Rows from block 2 of the text encoder of a small contrastive image-text model, named by matrix and row number. Rows with one number belong to one neuron. Each number is 500 + 40 x the weight over its row's rms, rounded and kept within 0 to 999. All counts start at 0. Numbers have three digits each.
Before each neuron's rows are labels from the 100 texts, of 14976, where the neuron reaches its highest value: "tokens" is the input token at the peak. Only what is clearly more common there than usual is listed. The data: photos with spoken descriptions (Open Images, Localized Narratives).
# fc1: MLP up (text_encoder.blocks.2.mlp.fc1.weight, 384x128), inputs 0-127
# fc2: MLP down (text_encoder.blocks.2.mlp.fc2.weight, 128x384, transposed), outputs 0-127

tokens: "."; "clouds"; ","
fc1.208:544444534489560518478546526517529491423485445604415466454570465509513489480426422431494453537537509569458443441534524454495517507487519452520506526504519561522517470504511478508461526525522531536499491503550492507554485497545439541483502529541469486457478513441493529469527576460497522489499409462468570490598474478467482521498516569487514427568422500498479533438518510512463518573540
fc2.208:503494501531480459512463477551482500493531552461446466463472464431546581466528448489529534465444547532517530490487553481506556487408458520494538442416504526543461489538488575501542457521534521511586483485446533513483520512486502473502471496530525515478437529492483454527524500513501494560570512465458539545415485598470445534499526484466585487405551495494561529417467424521515546453526

tokens: "red"
fc1.119:486517514477507497493540455489489505520455464532466560397595536492538580412527476477586477448462499503553483487512514549543367509514517448478527499505551523408523524516524462513406497497467482447510522505523519487480553520462484547508527475457480551495507518540548471515483544518505440532530450460538460504386546501472422478520514438501510515456437460482448551524460518485479519525482
fc2.119:530498515480492480534443564555467542499502519475477479577530532483463409560444480481530470452581506486477498515487475477492514486517503511466535368490451396471446537529450596471479537529491490491495509420551521438506490498524493489482534517496492438472452489482532505556520510619490537475511542428556510511462467576466502508543492550525500494485573477527473549523555435465485538495551

tokens: "grass"
fc1.162:475496545511509606548532590533505461497478480475533521532505468535424531492501511427491489496505468480560474508516570547484428472498480394531544514523472477479531465497496566398464461519493467518495520428473447504524475513521499544578538498476462510469510534446571521464501550475539488448453497443539490414566556462488568480434518430501495495474535514513472469515561530588540541506489
fc2.162:490480548510437526523534618545484462485488541484465511394467504494539475531527468534467509570444493539498486493467492501465556474560487484595457516454504475474496530471530552501507470505510517514513486433483489495443538511557433514522484490554519483537500492479479573529480448441474454629435496520463478508438512581487507465496535509467555577474518554511468414522557546498503439521435

tokens: "<end>"; "flower"; "flowers"
fc1.95:423489519487425517504508536471467506521511537486419477519433534510482498436479447504522588543571526551462496532442522485510478408512496523608552475435558497498532493477515522438441487535535539437489479512544498482535493515508475542470486575503509461497517518519473603561466519483445424511491501488498571510452470506488493499452515571467497517470547545478454436484563545529459426573485
fc2.95:533516507454471579500415539492466553470540526503448438472531579513486559510469537581558530506468496452441471486550497427485533533454457482502515511550427472512566524450537510482418573480478510481434538503542446566514538473486504505493535504532516496495517486536429457556512520558492530572449478513480581488502458483505467409493512453472463471480551517548553498525479527489444521447415

tokens: "<end>"; "."; "it"; "white"
fc1.37:535471515495492521508536531547550475406522481545557520518489520510474464477503463498549543462533519505465545514532516555511556490559438462449515497465458528467512485525417493452498434513505555491482584430525474454496402567487504534562496496489508453532624528528449481516419508516518492504461478422506480531458473542476577500466525502476563515518494625494504435493463477436499449503494
fc2.37:537536520499446558472398447458512476467529562441519498545434514491528510403552550505500458524508521509519509478498497528493517529521539387560488492478475437556543504485586519504498527434433529489588493435508524508583585473516576491444526532554499528515456494445505498466536482528487500477508444565461507450511425496495487482477498502514468495454529487519516434494515435539472553573488

tokens: "."; "clouds"; "<end>"; "sky"
fc1.222:489443487496612429536428475552488626535543554511492521435539418485487511502515491458515521484520512480525474485555522456511433551482519517529500484473466520491473464559522510495446463484568448480526521476504473468469564523483512504473515587546458499488486455490519479503449538563459523525471470483481535505604560506498447506470467544447530445534393563481520477502430489526525569527502
fc2.222:522538469520483571452481559429502575494564465547539497523480471476527435520550447488472515469560440446443524470507481582473500478467512529501565452485424501514490494470464563533527473488498557450581515504439503496500539497601452526471484526499563543504465486479483464485556521561528474514487518413484474491494478533389504519532524507481429563543552499557492485483436523466550430495483

tokens: "<end>"; "mountains"
fc1.301:481405534502558444515454552520556433523490505519457436551468498474488465502528426474444543559566577574435408442497562503564538469484453534484475485522512543479504466428506527532520514516525461494470508461489432490475535552488495523555490505476532546571431540577481542537478486438492506416498505508498588514521487529500516450550544517545507465498510448501513505501459549537491466530448
fc2.301:469553521500483490574511469524454476517443518513487435521496503457506530444436544517532547458543545546488475489503510480490567492492474477425555431494495518493470563451469476462483477532518494574489464508590426544573516463486545559463618493528491464517538438507397472529531531508473564537471469519418514508525524558514486519517484451477508543449446491547548457504498532538425432521464

tokens: "."; "sofa"
fc1.105:494507499493510454552489502565460458467453569508503442530567429457512488465467562504546528432477497514449533436441525569524538492542537520523505541563516509446491472442581546515464494536480514445598488541482577459531459515500455497470480474481552516551501427491454561513475493456488584453514573410496481467492540468469486454483516508450428483538447480504518548503489470440526477541550
fc2.105:482525510534501544523526544504471456508452484526521549444568511540491415467476511540449536446510505470587478507467524451544491501467540510533523472567431553502438571456527466514485457484549488551483530488499484488550533509530459477530498491552498420487427522528462467462406541502470460532478449477526480505538486467559518510527487535521537544511412582593579440462496411522491450484452

tokens: "is"; "<end>"
fc1.57:543538462377504509549461556514480516461527516544536605534488538496492450533503475535510472440521477485512501469463523526456470520490510481450549489506514550526528560441562506484525544501461526556513570514516509549497579491446479591414458542513457536490471557496471462447472579516517416492442454514496519515523471482504518491541527493508432439474478549408457487494520524513565540507421
fc2.57:486554549551495517459498496507566417491484540476569516412503465486476556479522461481417510476544475490534543504457444460493508479533446544482444525506458557515542515465507559442519480496461519514485575528513497467410520438547464475487473494513470532522488583538526436472490498551472455538507505556507416487498516488513560526517554457456409594539493536605529482483454473509499484468556

tokens: "<end>"; "."; "trees"
fc1.257:505594520540441489458560487498440553497528569527451474434480505505565489518533474463488491516475467427521507582519533534518408459506457498490476479527479604527473509527536507516498481517549491483590483471540484447460521467571521520525481518559459539515454440508461453499522497456467479510507450551454475539484495533458430501522584512515526497494458497520504426533378560534436460496457
fc2.257:475551476522426585429569495416597479477537520533443519482495516455529534511482556498476480495532583498460599566499459510513532427521542485527515473523424522554433486550485486478501570502575518479535506474506491436488525497508546467489494463545464453457446521486478459492510523493464502457446483513507477535462450515528517513568526480482504467469536491543543558477393503488515419561461

tokens: ","; "windows"; "."; "and"
fc1.32:557566469459498485464509500495469508484525419438468546492528452503464557535515549517533494571487488506536454486520494494551548494522454488540502497508524505512506502531451504546435546525439464561526526453566470489557517535442499498446587481535500484482541444516460569570482492515441433543529482500455514500498402483552463490465495485437467627445475462437543470450482542465543449525434
fc2.32:487499486421478551551509545454471512488488486505461501498446542479510454481494558481486498479538429485518564495428500505553530523446479455465529569460536556477520477487512438543560511569472493460571550544487484544493553414527571478454513481488512554446412490546465509514503543609492500475571457514479471491528486528526451588422523490388460494495531548443487503469478513491546494507514

tokens: "is"; "on"
fc1.175:525528551492526504488452493613421455469485515461450453539477478542533442519518529493483473530479528539553508545435526525490424464571433571479507472540493471552497481546503433464471445523497491543450508511489490479562531563494452486473484493512560469449420542573561518495561471464455437541435572519526466561557405484468464471502516468533481465490575531485510480448508530487500500475507
fc2.175:564492517479504473490544501503504476502455461513534543425555456492563498513502451518519533503512520450464484507528462510505506540573447448477461516500496546568499567472479536470436386502578483481470469483458468546513527554417532510471533543541524525497474525439532583398548565543451484469482493519513529483434501535456561541474371486557526445511500548499470544504516476509474524452467

tokens: "."
fc1.306:492437507468499466458461523517490488481469576498482550446472446489559473510460532533577466465517527540521628506500505494499493445569527546481467489510548544502532492553507446535525514507463524454582483504449525454501455449497417583454514527478499523523449556471483542469417478479447481508486491524492546521539410573489480452424513527567502526570506468458552525517528431496538517560477
fc2.306:484556446462519496517434478534534542460522445420462471474430533490495455456589520511546473504444539504521463433486500521530552515480469508439562489479517502522527543473552502469509452519466427505561478583570455500431536456473470459432565559477465556547517498497432542484480474514486513510483548493537511491438488482537488484562421502565506543534468551506567504496545464535545527590469

tokens: "."; "<end>"; "dark"; "black"
fc1.62:438529459551457411509506510464488430469500503529438452519591587565597458515544476470504512490515563491496512583459520535539461514504486500438457488521511512465573550526510617458481458499492494495478496510524586482521492490409512488449483501480497600527462498499456512484474556554520487504476493488457464476486509578518475549492475517519480519491395432473492493485446503513492529449467
fc2.62:508484491573471501532564479563467620539515562494503491402529473504541476467495521406503500512484566515406516491514557438465502522515475493550448503466527522557482482470539505512438422507517457479454557493492433470418528496525548562485511445469412563427508505501501454509442452520532440565534491505491474521521437497531491524557553539476500533503510439541530541524495496530501495470474

tokens: "."; "sky"; "<end>"; "are"
fc1.54:510427495557512489611448476528501468548507518442556472475501492459480478511570531460535520487473518542454451526441450419553436468431511476505454489454531454488511476532495584533507522548523481477500457533552536509524451448528465552499492541432503499538479565493510428520519558467480503576479512535481527505557432498568499564440512458498522492545441488554479458462526420535535491432536
fc2.54:521483516507490517503482587423455514508439449466554499564480462479483510528396497440416548540564493502596456517491503578547449531511476472503448348510510544496481470504488470457482541485474498505505520486532541467512478491497523506552491500495488512550463479551475486520498472511537557482590471519483543534467528471461494508595459513547501505489519450481474476547546479499525417466596

tokens: "green"; "leaf"; "color"
fc1.226:552569449555531501504535556455478479488530489530453548473441441493492489508559419525474479473458423456553474552452521534455520475427536496510496501502498442589558418538536537487515481505422481547563484477466488513499504511493518447532523508574520455471545533505530501567534507531536502527564511477504543495447399545520535471497431429523554469469514536457414465494507481543523495551452
fc2.226:489504463491529489525507560542502506565474497506449436515549587479567458544516497371496523506525467491546419441477451521505537451512492510503550528458561420491504493466492537478495536521548556522460507497541495474441497490450540435591491581528463506506508506502491511396555505447453512493546459523548504429492482479546460472526536517506477491512426485591596479492511498471507440487505

tokens: "."; "back"
fc1.341:523498528483567427479543421583500489417508497552501479484448491578514470528510473522456479505530564521492549430428475499569445483492467544497497506536476564438562581539571510501505469538570514513481514458490419478495520459525563550425562520497515565456475475547519432553447532532495548487461483486526505488529487498461503498456469538508478513526493476461519474516490545376524500456527
fc2.341:460488524541511522496460510495495455513499563491469545560525430384530419475429468488510502492485504558429504548510508505543477496501444414464478539417485461486522484524473533520491505482548574530410492485499527490410540572567521510543575474494511482498512430455496472485467478554442513524499569511516503507549560520557467505516528549451494430511526458554526489582534484486585485485490

tokens: "red"; "orange"
fc1.305:446495471505536602498528550519477474501478484486530530513546454512475495492500478541531520442506421524430499538543444559528550523498474538460484519472467508440508535526454506515513455485499547546391510424466538503512512526522465473434476544605488524483466434522512518516554521543478472466503518498479609482527462517570434447470512451520580547475433427494455525564487529485513555531443
fc2.305:490535563548495455550457470472478464488534476532501513459493503490517435521485434452388503489527572506488527545474538452555500464516499561525526447519410527574447599537514467456502461505521567480436499566495415488474532440477496485545491501526491463476537546401481545490450519468513514550461497496517494522561392450554494530515490499501491523514604542535502503449479509496521508533511

tokens: "red"; "pink"
fc1.55:428482497410490557565538470515482512447515458528566541535575496405544523469492513502542460458465542557520469524527530622528528523456470477538455487505486453484478530546519477530421513442503561510502499460537454485482466509428495549502476457459472502449612534527504479482401483540512443517495522455545525517475547451505582528497507483494514417498486516482524469504517468567459508471484
fc2.55:482488455616477517512473477499447490427536546520552471456531471493525433589487481508556474556489520426516536458404484483549543526503466472504536511495500500555581511516525491461454528452509515507430537476549571488537533505444447523505506474427509541558510516464518515576503507510475495499527507436531444484529562537497531448510415517499547528452449415473488500583500418503484462527500

tokens: "green"; "color"; "."
fc1.94:527485521478412484509467492508486481483516545472457457523513597588471509455485451517522505468494559539522550426506438497557580567487499460473584510484510462550438428538500544493522458526511418434538510457534475517480518487599569456498466574519574461490539559505497470532475535440511516427489545479482513461461519536519543518496476480500516494485506451509471541503395489495502484535437
fc2.94:547484459478512441500523472544562488536518488516432521489492501465479489551483463389506478550473523518460436400457463550533544501454526534615452524553516478481535500453483529489500483514446503523536493525554337475511499518537505524465451556550571479528554464511537458453487498491501457520478556512482493491553497540513466445524551542479461570465530539477527531498432467475527535483522

tokens: "red"; "pink"; "bottom"
fc1.80:561506451400466428457475540521500465419544528525522497504543523466476474527541481483537527429516543479497495474488497585503479431504563514499520473555537469458471562487532499507532494490464489546582482516532508427531527544483524562519603492540517461491472489510580466487522464519466425567519509509524554513440534487592507490553529461441470517485531431444504449489433514507465506412472
fc2.80:495441589492546542486536466511458459538544551464474495493486519509455515521504463490495476499442510478470429507550448460562453456536531532497485490519455488433509495494556495477475522452561470498453454463462511623541475512456418480512461580441453501537591558518515470501506452497451521520504560533477551504485425472490452505559501615581545518515456487504478550501522464520508445526535

tokens: "grass"; "."; "ground"
fc1.63:489613515529394488504455464466499487521525473498513485498560474494524499532485453481540488442484516543488493500490493551522509545473558571538494545523482468538454521534554495444498498524478439522559534633462474431516520500505483471494405460514457475582552453530406475510435543464511454513452560524577528483484476507504506462498518397499488517453547489510549491445543487529472509515449
fc2.63:532428455472452531489490492572485472433442577465489411526511548482518559504454521500453542494498550472467581452558515541535559523436513501472514509499525471486504572482485525452455573532470526515408492545463596487592521487479512500510518525554476464533482489417485467461420504473466485489483469519482484509517496465478568563483531502435588557470478503505494568484497490484562520457479