From a checkpoint of a small contrastive image-text model: text encoder width 128.
Rows from block 9 of the image encoder of a small contrastive image-text model, named by matrix and row number. Rows with one number belong to one channel. Each number is 128 + 32 x the weight over its row's rms, rounded and kept within 0 to 255. All counts start at 0. Numbers have three digits each.
After each channel's rows are labels from the 100 images, of 14976, where the channel reaches its highest value: "strongest on" is what is common among them. Only what is clearly more common there than usual is listed. The data: photos with spoken descriptions (Open Images, Localized Narratives).
# convs1: 3x3 conv, stride 2 (encoder.blocks.9.convs.1.weight, 144x144x3x3, each kernel summed), inputs 0-71
# convs2: expand pointwise conv (encoder.blocks.9.convs.2.weight, 576x144x1x1, transposed), outputs 0-82

convs1.114:095137100165167098124187105137120075162118083126124053135128129103106082089114114138114123138189133120082099104115158097134090115143067131153157113128158147094128147084119177154155142158078062079034105074142162129126
convs2.114:089103121162086123145162107174110159150157104183097098087152080104159119133167115121122128125104133121130072111103125134116124227182110143091138124119108157195135150111120108099092163117086119180118060098106110100117101161135140116137133125166165111
strongest on: text has "sky"; text has "water"

convs1.125:131125144091150120115199142111162118133124130130108110139120115151140084157146064149150095167099145137135122115124169137101177120122133148071139165115142134140163122084140096120127156101113102101104125157134098158091
convs2.125:167155122114064126084188112057119154120143105095161129116136098087068130169109146137112172087135130111123141096161134170111148133049119135147119186114147135120099120081121116134127104133161123128138130136099112103129159127118084098150127135084134133
strongest on: text has "people"; text has "sitting"; text has "group"; text has "chairs"

convs1.137:147190109141217107104126130098102107127110174132112136131131138137155126088127079147163162132235109082103163142146175167099110096130068130137132127124101167151107137105140153139068149119079147080052147147115116182131
convs2.137:129135117120125136136081127138129063118095131169109134127132158129096055150200103144131130084109113134118135110116106139119070142140166138166120073125114143123079156139201093163138137107102131100135117098090123147134146166118131096167117168105101113
strongest on: text has "sky"; text has "trees"; text has "grass"; text has "clouds"

convs1.96:091145102173167119079113183138160107141092123120110162158074095097164106152176098168118163107127121077157142175170126103146105176084041114075119135145119140155127212160134114101149112134115097080102137099176136108169
convs2.96:118113133087137036104143137104120156121150121084125083168145080096140094127169149092131057134143133162122138140143038168222109158087106155076131062104131098064049101149064074094120154110143141188130134180200167165080136094147189125130150133071126161
strongest on: text has "man"

convs1.72:073113074139129082184144156125085151080125080125146056140105103121128112090141152130148078093128141113109118133140119122116181083159104158115109167112095145101116105124120120056158135091113137074091109113191128122159
convs2.72:139119127105079099172114113134110122100196097125146094099146126136078061121183166111127099107172136116145130189049132154176165139092137119097118176139124121105164114131108144094102116120129119150129105123180157122143090112107255135120110105130134140
strongest on: text has "sky"; text has "people"; text has "road"

convs1.66:159076149119112163154108150096169090100131172140126104108142120112136129115179110134133223107163132106182109134093135130103125075095183150122123158176111133116085148164106074104099147081151090083196131113189135130135
convs2.66:084135122148128162111133113153133131067183141181135130161053131153000109152058116167136139117169132113086154121132046131137107121121123140162148092138074185077091129089129066107148125121179137120091146180195168152113090129100155107148134139088128129
strongest on: text has "sky"; text has "buildings"; text has "building"

convs1.17:180134184053125104103107130081174091118060118162118131116147111089147111102091128129071148158132112138154120149105104129113151118077103102082135080072153098177176148097083164102120094162140148121088116085083150169111
convs2.17:096124118105076113107177132109119122152082150124146163131185138143182150106089134113129128102167117110124128141071058182154148154134085138105132207105139121156213153174097156129178123135169143201113141231132112142122084145146138159090103141157143123
strongest on: text has "people"; text has "standing"; text has "wall"; text has "sitting"

convs1.70:089177124109127123116122118117173144150142154110100129109191144116119172105094090126105199134144088058090171135122095095126142047082130125067157130092225158222132116111127129099188132178202106142143135140089150081134
convs2.70:154162144143059134079115142136136149147109134132139162124080171146095201137045157127118139097121121150160142159164124143115165130161146144127130171159115121104190061138133120161126152109104116172165150148134128139132099192121071154136140121098118114
strongest on: text has "standing"; text has "man"

convs1.128:169108143115155095163136094112150119066119155119109135076112163069084124123061171131098129125154094117114091120135085137124176151165125092087119145101140088153169163152117086077153141073078139084168078132105142120116
convs2.128:108118135136159102142079128102116118098135099142158140123150148154052109145142137156124112094142125129138116086066106200114165106121155131163146164135094114162132116103144147136127143110154121096101117102087132131082126212136090118156122144121187122
strongest on: text has "trees"

convs1.25:107096106131145122052088112126106115114145092155069170129087111131083109130130110094125102090122063186169138117094099123082107113161066093075124125114145116203149049153150153186156133117148109139108096103098111055131
convs2.25:105135126097082125144144126099115171140130109131085100085159151126090186135055116126147111113167123151164132097125099099125158129160112196130123127123169045076151125124009117133121145130080117114128169124121123159155121053144165132113127116086121159
strongest on: text has "road"; text has "car"; text has "buildings"

convs1.124:091116167153201110127174170117102102121116094192102097154131120142101124106140131116161116087132152128086081075181221143123107086124138116114138108140120207125122149121089107127114148111122111107083169134128080115117
convs2.124:116107129113108133108178149106123118086152117101090102094137132135178174094120149080131069144143131071114154116125119075150120172118084227122136093162095141161090115122133130135140119144118131122109085100132130116136124158110133095116133089181143154
strongest on: text has "trees"; text has "sky"; text has "water"; text has "buildings"

convs1.47:081113191121138131077137125098144114074127124107109178123106117157133135086146134146129145130158051126094145150147126188131126139100153115111130122086069109140134143176124055134135113114126164161071120104113166108122
convs2.47:152129131133216118137180119150138145070049141128138144048170152115149060093182135105138097075180126131152150161155113030113102162052132148155129160097128111183218108115090091124125136102120124060121158074245087108087110164120160089118149116091147137
strongest on: text has "people"; text has "persons"

convs1.63:144097105135166149153116185110109145132107097151175172152147085121115122180177093111170158120137184071199168181116135178123159108084094174145138142136110136177083150113122171194080157155200089139097114169119142109094
convs2.63:152196122110147118108147092032138161123098131057173143186177148152133115153100123125108125138131131117142148172119040111119136199107131176145125093143116186136158106100164168130122156132139129131125140140103114111162070096136131106128103148096096114
strongest on: text has "man"

convs1.121:093102100115090231117145149141126140126116112080125143097179108139157055117105099067119118102115095174059179101123144073110093098145155177117140124149112142173144163114151147153083121117115112119102078153132090132076
convs2.121:058109136112039106177145131092131157129115147104145184220056100114176101150106160156156122151165130127182134146151118186097071126108171173132127133093141139098219145104136154120083117105162124187128161192130158140055063101123116164124175124106091122
strongest on: text has "standing"; text has "man"; text has "wall"; text has "holding"

convs1.4:126119128095156087181106112152106065100086048130110112118115099133140156093194076084109185116099157098072129082103158121129122091130145117086093077137146126143079120183074107092099141155127139088144129098120181135110
convs2.4:143108136134153136154113122115111104090118101094089140153099092130070163131127173165110116161150107134087170158129082072110127119160109097149148107133173192093090128105114141161162076117123133189139090125113176153106134150115088122114138136139093139
strongest on: text has "trees"; text has "sky"; text has "buildings"

convs1.142:101220122146109125092139174119151123076085089165128100168122131122176078187146181148152077105196084151114099160165145143119129120137132089057106179142136187108106131051099132161147135220138121100106159182111098212101
convs2.142:133109131103198097097163128121128124102132101136143110136114153149210094110104144091123141098109118119093127132127155087136128175102078100144125132127160150092139113143191099124110052101129108106138077134130089118164167148117065169111135103105073149
strongest on: text has "sky"

convs1.94:065095073109110088129115117105077138140202104167106156103058115114132108146128159118151060154188146106087132146131141135145111115179178107112143103127169149123118149135152145180123142105093108127061072101116128085199
convs2.94:139119121154118124109165135137142155162090138109102139140168162143180128104171140138126200120157124110162097138138102083118092137140142198108126137126089069131126155110071123094175098131193141081141138109057132123109109105128123153070116125128145128
strongest on: text has "road"

convs1.138:121057144144164096137148142099140132062070081165108126108154164141118172109111122170146153147085102132119105126172123102128169061088083130106122101118076157099146148129114131111125102102077064140119148187130121125046
convs2.138:095166112095066111176144106108119130169153098125047120103114108115132126159082110114124132107173126140116128143141187087150122117152089126160137153128125104097179099145071093113090118094113114152179121135110105156157047105128150115118093132202109101
strongest on: text has "table"

convs1.51:106153159109155087123129122100123126096162148133122065125091131119160078088155105149064158154255063087117130123082132089096116116094075115142149187135091103119109144146158229125092170153182150139105148128142127132110
convs2.51:086110140137120118080103120186143104160169139118077111120175130125177155124177110114127166153050133133178008107126101113162145255126110110101126120118156101175106136112116100149146178135089125094079170104100128121114115154113133148144099130121146123
strongest on: text has "sky"; text has "trees"; text has "grass"; text has "top"

convs1.35:065127091155123073085135114160132144188135176145091129114133148125100177092135169154117144148136037137138122121158119103121127109233090124111095110114125140185120119098087153121148077168109130109111136134115095066119
convs2.35:139163124084089084149123126177147137109165135144141136041098157137166072127139111119129133159134137156151144133156143082125068149106176140140136120107145000119114119085028113128129107116134136146118111129163132106196173061145132147158196098106111121
strongest on: text has "road"; text has "car"

convs1.26:075140125124150086126089117076129102114152119107115082127120079153165139158167122087116146147155073085178134086063121116089177106165087132071123139150127133144141101170124092141149158119110113090115115173114110128149
convs2.26:105146136158125143141162124139141143118163136112107130162123114138100123138082135137154136140138099109177134112100125153082129102121124155137132155124112081110116086091102153156157121141130138137142125186091145127101118123133156129132127152173138142
strongest on: text has "road"

convs1.98:136137140102077162165137117154073138199114131101103138117186170209173112115129102130132094124112117103147097114083118154154066176071153133110136115140094177119086129098149136108101140192116088136120173151093126086146
convs2.98:170136124075148114107168123140104155108168127115102129066140109140161146126145125128151101217160133093191109098112110128119082111136102154128128115093150121113113151142136157132070164127114128115137144082128116130087186142133183109128133134132142126
strongest on: text has "standing"; text has "persons"

convs1.56:091153089128173124140124130161160150162134116081105137128106130066118101087161110139134136035129146081168099172119145032089210112169128123113110197112119142122122172139094142122134173176167125089145074085103155126095
convs2.56:120166125115063133103067125095135129133148126016126167154102087124140092117140144139136112110179130134193136126105128083100137150095068110160124071103112112085098148122161140162065101145095106082107134129227192134221156076130159164121146146114109136
strongest on: text has "man"; text has "wearing"; text has "grass"

convs1.115:149098125120082118127108092101122109158185147159098108086144131119137098139115068169086107126100158124157123136126160070086100121113118105142102071115082131125104152121112142085134101135201055101164164103090127141161
convs2.115:112106132090140157120074130106136116105112122069195147138162133153134123138131107099138136166146128112090152157142109136099160154171111147111127176108144137099080131121145151120098114109210136185135099120130194178099114151129159128155141140106171124
strongest on: text has "wall"; text has "table"; text has "sitting"

convs1.108:136121147174077072130112094124145084108142096138098113095145118140153133146168170083104147173159099094157109158140141115093173135081101122117162105122137112131163085093129184094151138162144061140133139093123077084082
convs2.108:097117125108126137115155132112125136117073136124128119193109087123192149154056112119129154181112129146123147090146133137089112114162145131130149176123153137149066139150128142166100086145133145174133108147062130153115121099104131165129137123123113113
strongest on: text has "table"

convs1.119:136114096122175134147160158115103093100113073105128134098014208127153106112125168120145107110131121084157160119110167139156150041102139148144130167081145117114123082080159222106108134104050115113079057117103083099175
convs2.119:069105133137108128114147151106117151161134144184082136120149120091110117157127095065142106105151126138134143125117070220142112101155139138134139158122124166161147123170154111150128094126098140147134194121149106137104102173130110175149167122132137113
strongest on: text has "trees"; text has "sky"; text has "grass"; text has "road"

convs1.53:126157139085156113158132138131106086126112103074081169091135140135122129073168138118121188133180097075099153136034088113106126095094097108114145131083074095057132150131159118067101218147112130139099182149137114099098
convs2.53:156153132144056073149140138117122140088158114098113125140156164135119118113163156105129134084088134109190089194072153101162118113128070079086126127106102106164110138102141159120118136119154127170136089151101094121155129161132128145151110141054121132
strongest on: text has "sky"; text has "trees"; text has "plants"; text has "grass"

convs1.80:140082145152114160124161113126135135178144083179120166084192148097163065144087116145132197112126130120121116152094117115101128106159067141090097108156147099124116090171139165071145110139091104135126159097124153154099
convs2.80:106111132137128120121138101178113148092077151103131116139000081129086126145131112128113140091169119143125139126081110166158130129117157098134141102128139081113099128162148129142124168092121116150112155091133094174155133029125136122147170148140150123
strongest on: text has "people"; text has "wearing"

convs1.116:131096136113070134206093143097127130135130098118145134127162121122166109132073127046155132130151093120136184097153133098120129147118101154168115119134097090114112156124122079111097134111103085148119127142134074162157
convs2.116:124105138127146120122133140224139096156103137145161152126116135129122140127151139108146119147125147120103112136118162160155094160151165162114128107153215166135162079100071085110182138153170133095132222096184120146173089173112104130171106149109128137
strongest on: text has "people"; text has "few"; text has "road"

convs1.84:148095088117146165105136119106116131117117085131074123113130130150116101081138142201106146183155080102104149103089140095104113081107073132103072132081113122091086112166079106132105115172131095081088119117109142167115
convs2.84:155153147133039106077142131198132110100065131151095121084111100145177099112106108112107139181140132128129127131169166145126111167127081130086131125125103092021131135126144097099170115138122132162125115157162148152108131129146156108133148137204131119
strongest on: text has "wall"; text has "people"; text has "standing"; text has "sitting"

convs1.123:094168125125202171099148116169159141085154198065141174097117122133143100171150074102114107142071105145120120205108128099174165122118098138092124173134136071073177161161071074161118158142116144144123103174138144122140
convs2.123:135100120095071119132072134082145085104147156112113153150129127147112088143085130116140083108176135112120144110072076042186175147159103141048134134142151062119087117140091120105113179114149149080150133128130229124094107093150117124087152178062112115
strongest on: text has "water"

convs1.54:084130090117142113173161171138128080090066100133139098140098115161096163136169137095154121106153099122108114087116173089097159090181087141146197139096121117175126077120130142163140166079075133111090090078129184134132
convs2.54:125120130088140134141181127148133147094115134140156177162129140176164189128091093062117097124157120144114133151113102201144133155138094158128152154128091000163097125113073193131096177118137137065100069119081129153088140107123198103138124133141125179
strongest on: text has "trees"; text has "sky"; text has "road"; text has "buildings"